A small masked image model, trained from scratch: soap at rate 0.0033.
Rows from block 2 of the encoder of a small masked image model, named by matrix and row number. Rows with one number belong to one neuron. Each number is 500 + 50 x the weight over its row's rms, rounded and kept within 0 to 999. All counts start at 0. Numbers have three digits each.
Before each neuron's rows are labels from the 100 images, of 14976, where the neuron reaches its largest size: "strongest on" is what is common among them. Only what is clearly more common there than usual is listed. The data: aerial photos of the United States (SatlasPretrain).
# gate: MLP gate (encoder.blocks.2.mlp.gate.weight, 512x128), inputs 0-63
# fc1: MLP up (encoder.blocks.2.mlp.fc1.weight, 512x128), inputs 0-63
# fc2: MLP down (encoder.blocks.2.mlp.fc2.weight, 128x512, transposed), outputs 0-63

strongest on: crop field
gate.493:471429439468586383449502514556576474589483488455526464514418467492493478510451600455521522516545414592537427536579478465419505518513457585506506438471438546395434445478486499419601527415488582
fc1.493:437443515489499717493463506536507426479495465500555498551397443436518504542561459427538516433541498481559512461485469413526477498455429485457455477455541566449441504469465541551501620524510514
fc2.493:405472487490486528505367523513488475466540481540477533585500411442543555589439534452472554549496442539539536441426584489555483458479549513530520600415424517472513450508474497568616570533515585

strongest on: crop field
gate.371:562578423461461538489545499502559515465448411485458523536465505539561550559515666517527575563403442510583502515451482532483479504499444517454501519500514518610565488437464533422479473534574498
fc1.371:521510495487577445445517534505518513588537520469488518404520556573493466402549409456554490534597552378463484541514343460556488543369545560543500567473481561439446561487621500486512463530453533
fc2.371:513525474417564570382465486579463481480595490498492488522585465562496546520434558475593514533473610508556455513516394546514496419518423520512531452600481556548416476499472483443439478512549454

strongest on: crop field
gate.33:530466572524465551438494463468475521561464550460503469582530481461567481506479571478469463476567537508462370577404465473492442490356474416507478541541472490425413445502505519529485444598502514
fc1.33:523409590570460504538509564530460509410498521513492517509416474616470510537497475458499517517465372437437600484564584553471447481512449466475587506491567443576512520496486481504445496459365496
fc2.33:573554488499540507543525491554398453390488521447527524524535535593628459458461525475529540529487507485463574425549529492416462571553455563518561471425517558577535400526441430416473463489505489

strongest on: building
gate.180:589423547475464535582478497601480466420482436633486536479531482499518554501371495438586516511440605514489519522508421433422465491542523504485439446502517502520492503549428483419490494530481495
fc1.180:501490577498525510566524590495425427449570508479534544511492517437558593443417531415571496453519550589411478542542539474485490588437495546508495479441604501450543530492473463483479430525535520
fc2.180:496586514648589563547521507488493384489571513490534491522518487494513412490604471427499507463501544595464404487470566429500445544541531488540487459496616474497577531462444474405540509525526456

strongest on: crop field
gate.342:385510527557476466453453506524444591505433565463543502492499484460584530466549593518416455541530525479522517538454483453542562446518502452451416448537544439489517542508545457552460490462525437
fc1.342:596454442518536480461441527439550481545618481535483403492434428558436512443474460506587556476474478459397557336418511547499506537498494564522569470541477494580484569503470514462470566537536493
fc2.342:404480525576511484553530489508524486454471537531497389465464461469502474470605556493363496541598566509505399553564466555528452553576476462468431443525591500528466533518507480639515463486474507

strongest on: building
gate.284:499521489464515466436539558450446474555541446553479480496427565523501447563438455477476477492498454460536465458499455607523624477434455518519640452493532449478473430492480474384599543517477404
fc1.284:488441512533489452417534445540516544518545463492560545498461509531534514612373468578483534532489481521555427564502517490528573493520494574520446511400520502499524421498587476629514441521399578
fc2.284:609495452520483461462462498483411514487539565403569522569534449576444521398484462486599515587469523468532592511629511475516494536510473509585467520550456564533458553420512477598528457506476629

strongest on: building
gate.490:525527473552637484460486541528473460505545528441418473458538431528520483542553490451425427545522603451475569432484433395489526521492512492504569570509480437486489494490405473480487496627434504
fc1.490:579511491449437497497497541539528567568517511575606425490378422541506457487448554518479530479501550592577479499430463475543438478509470582485542373549447471462508494558524444542511458502518591
fc2.490:511427561535428483415483489571495442562523427428558517508549460466444463477529515544552373506483435485394533509488527477468538544509551459419528551455533483535442485501516526500465482493484431

strongest on: building
gate.167:522510580520502512504437480568503494515590491488545463441529473493523460512507520560497480542538447531612526508465537553596447551568623505619534591535538482456434462544513429471463450397476434
fc1.167:588489495483451372518549518446442586530509472655461495481561495474559494514593541585552499502516446450514539436483648510592508543477444434415545474505445532536474479455518423504481589559431490
fc2.167:480521563486561653454475495507534464574496447495551440450509523484501540515491565480488492549489486541556464525510421625579548483558618527603479506502445553473507504548502454552506509406514506

strongest on: building
gate.237:462560492463614549450453477525401470469536454575423505419497474504521518459534457518511454482604529445516525458568516523476520536559448422457465497557446514409483482487504446493538500576474491
fc1.237:379567519497492465483482508529541487487535443525454603468511404502555490517517400579454521449540494447636529553536504511526444426535449408529429468546489593466541553460584394503498482506524490
fc2.237:532507563486501486543520471485483459561454565486490408635440559469470502507505564510486633440469491449431528499575587541510516583457545489504454546442498509480428531471447585523500451437472544

strongest on: building
gate.98:490485591528537473458475491487538520526505597552519544518441410556515454465489470517551445509588552533580554540499511490467590572511470449379573516484474443538533541507471598479421581505502513
fc1.98:545477467540483494525515453526548524477448459512554462496535507465557520510452471467496444498367402489490462514425459510502453441423546510564457505479528456448470457396457427469482486532603504
fc2.98:533539522477546579494500544508565503513594611505504473496501512469545441530537438513503564544545593569499542471483453535457494422605353499497575480578451442586464549559498465488496499547400497

strongest on: crop field
gate.257:451557461466504484369448516493573559572516596388489466558429473538505599462420591432455533544499580528467445542473487514539474480429398580483468513505559522449526447561598581555515527490450527
fc1.257:504501461452510505317490491558394499526477555500459477600452503488408533464484451491406481511496470443550474467431466538484407460476529507537537441499574542503532568548500466505541580573509455
fc2.257:533493483487449575562467499509487438532508457460527473443419512456490417514466551492501518566544488520466556491535485483448485615571517555569493531559509559505481526495478530419428552587500556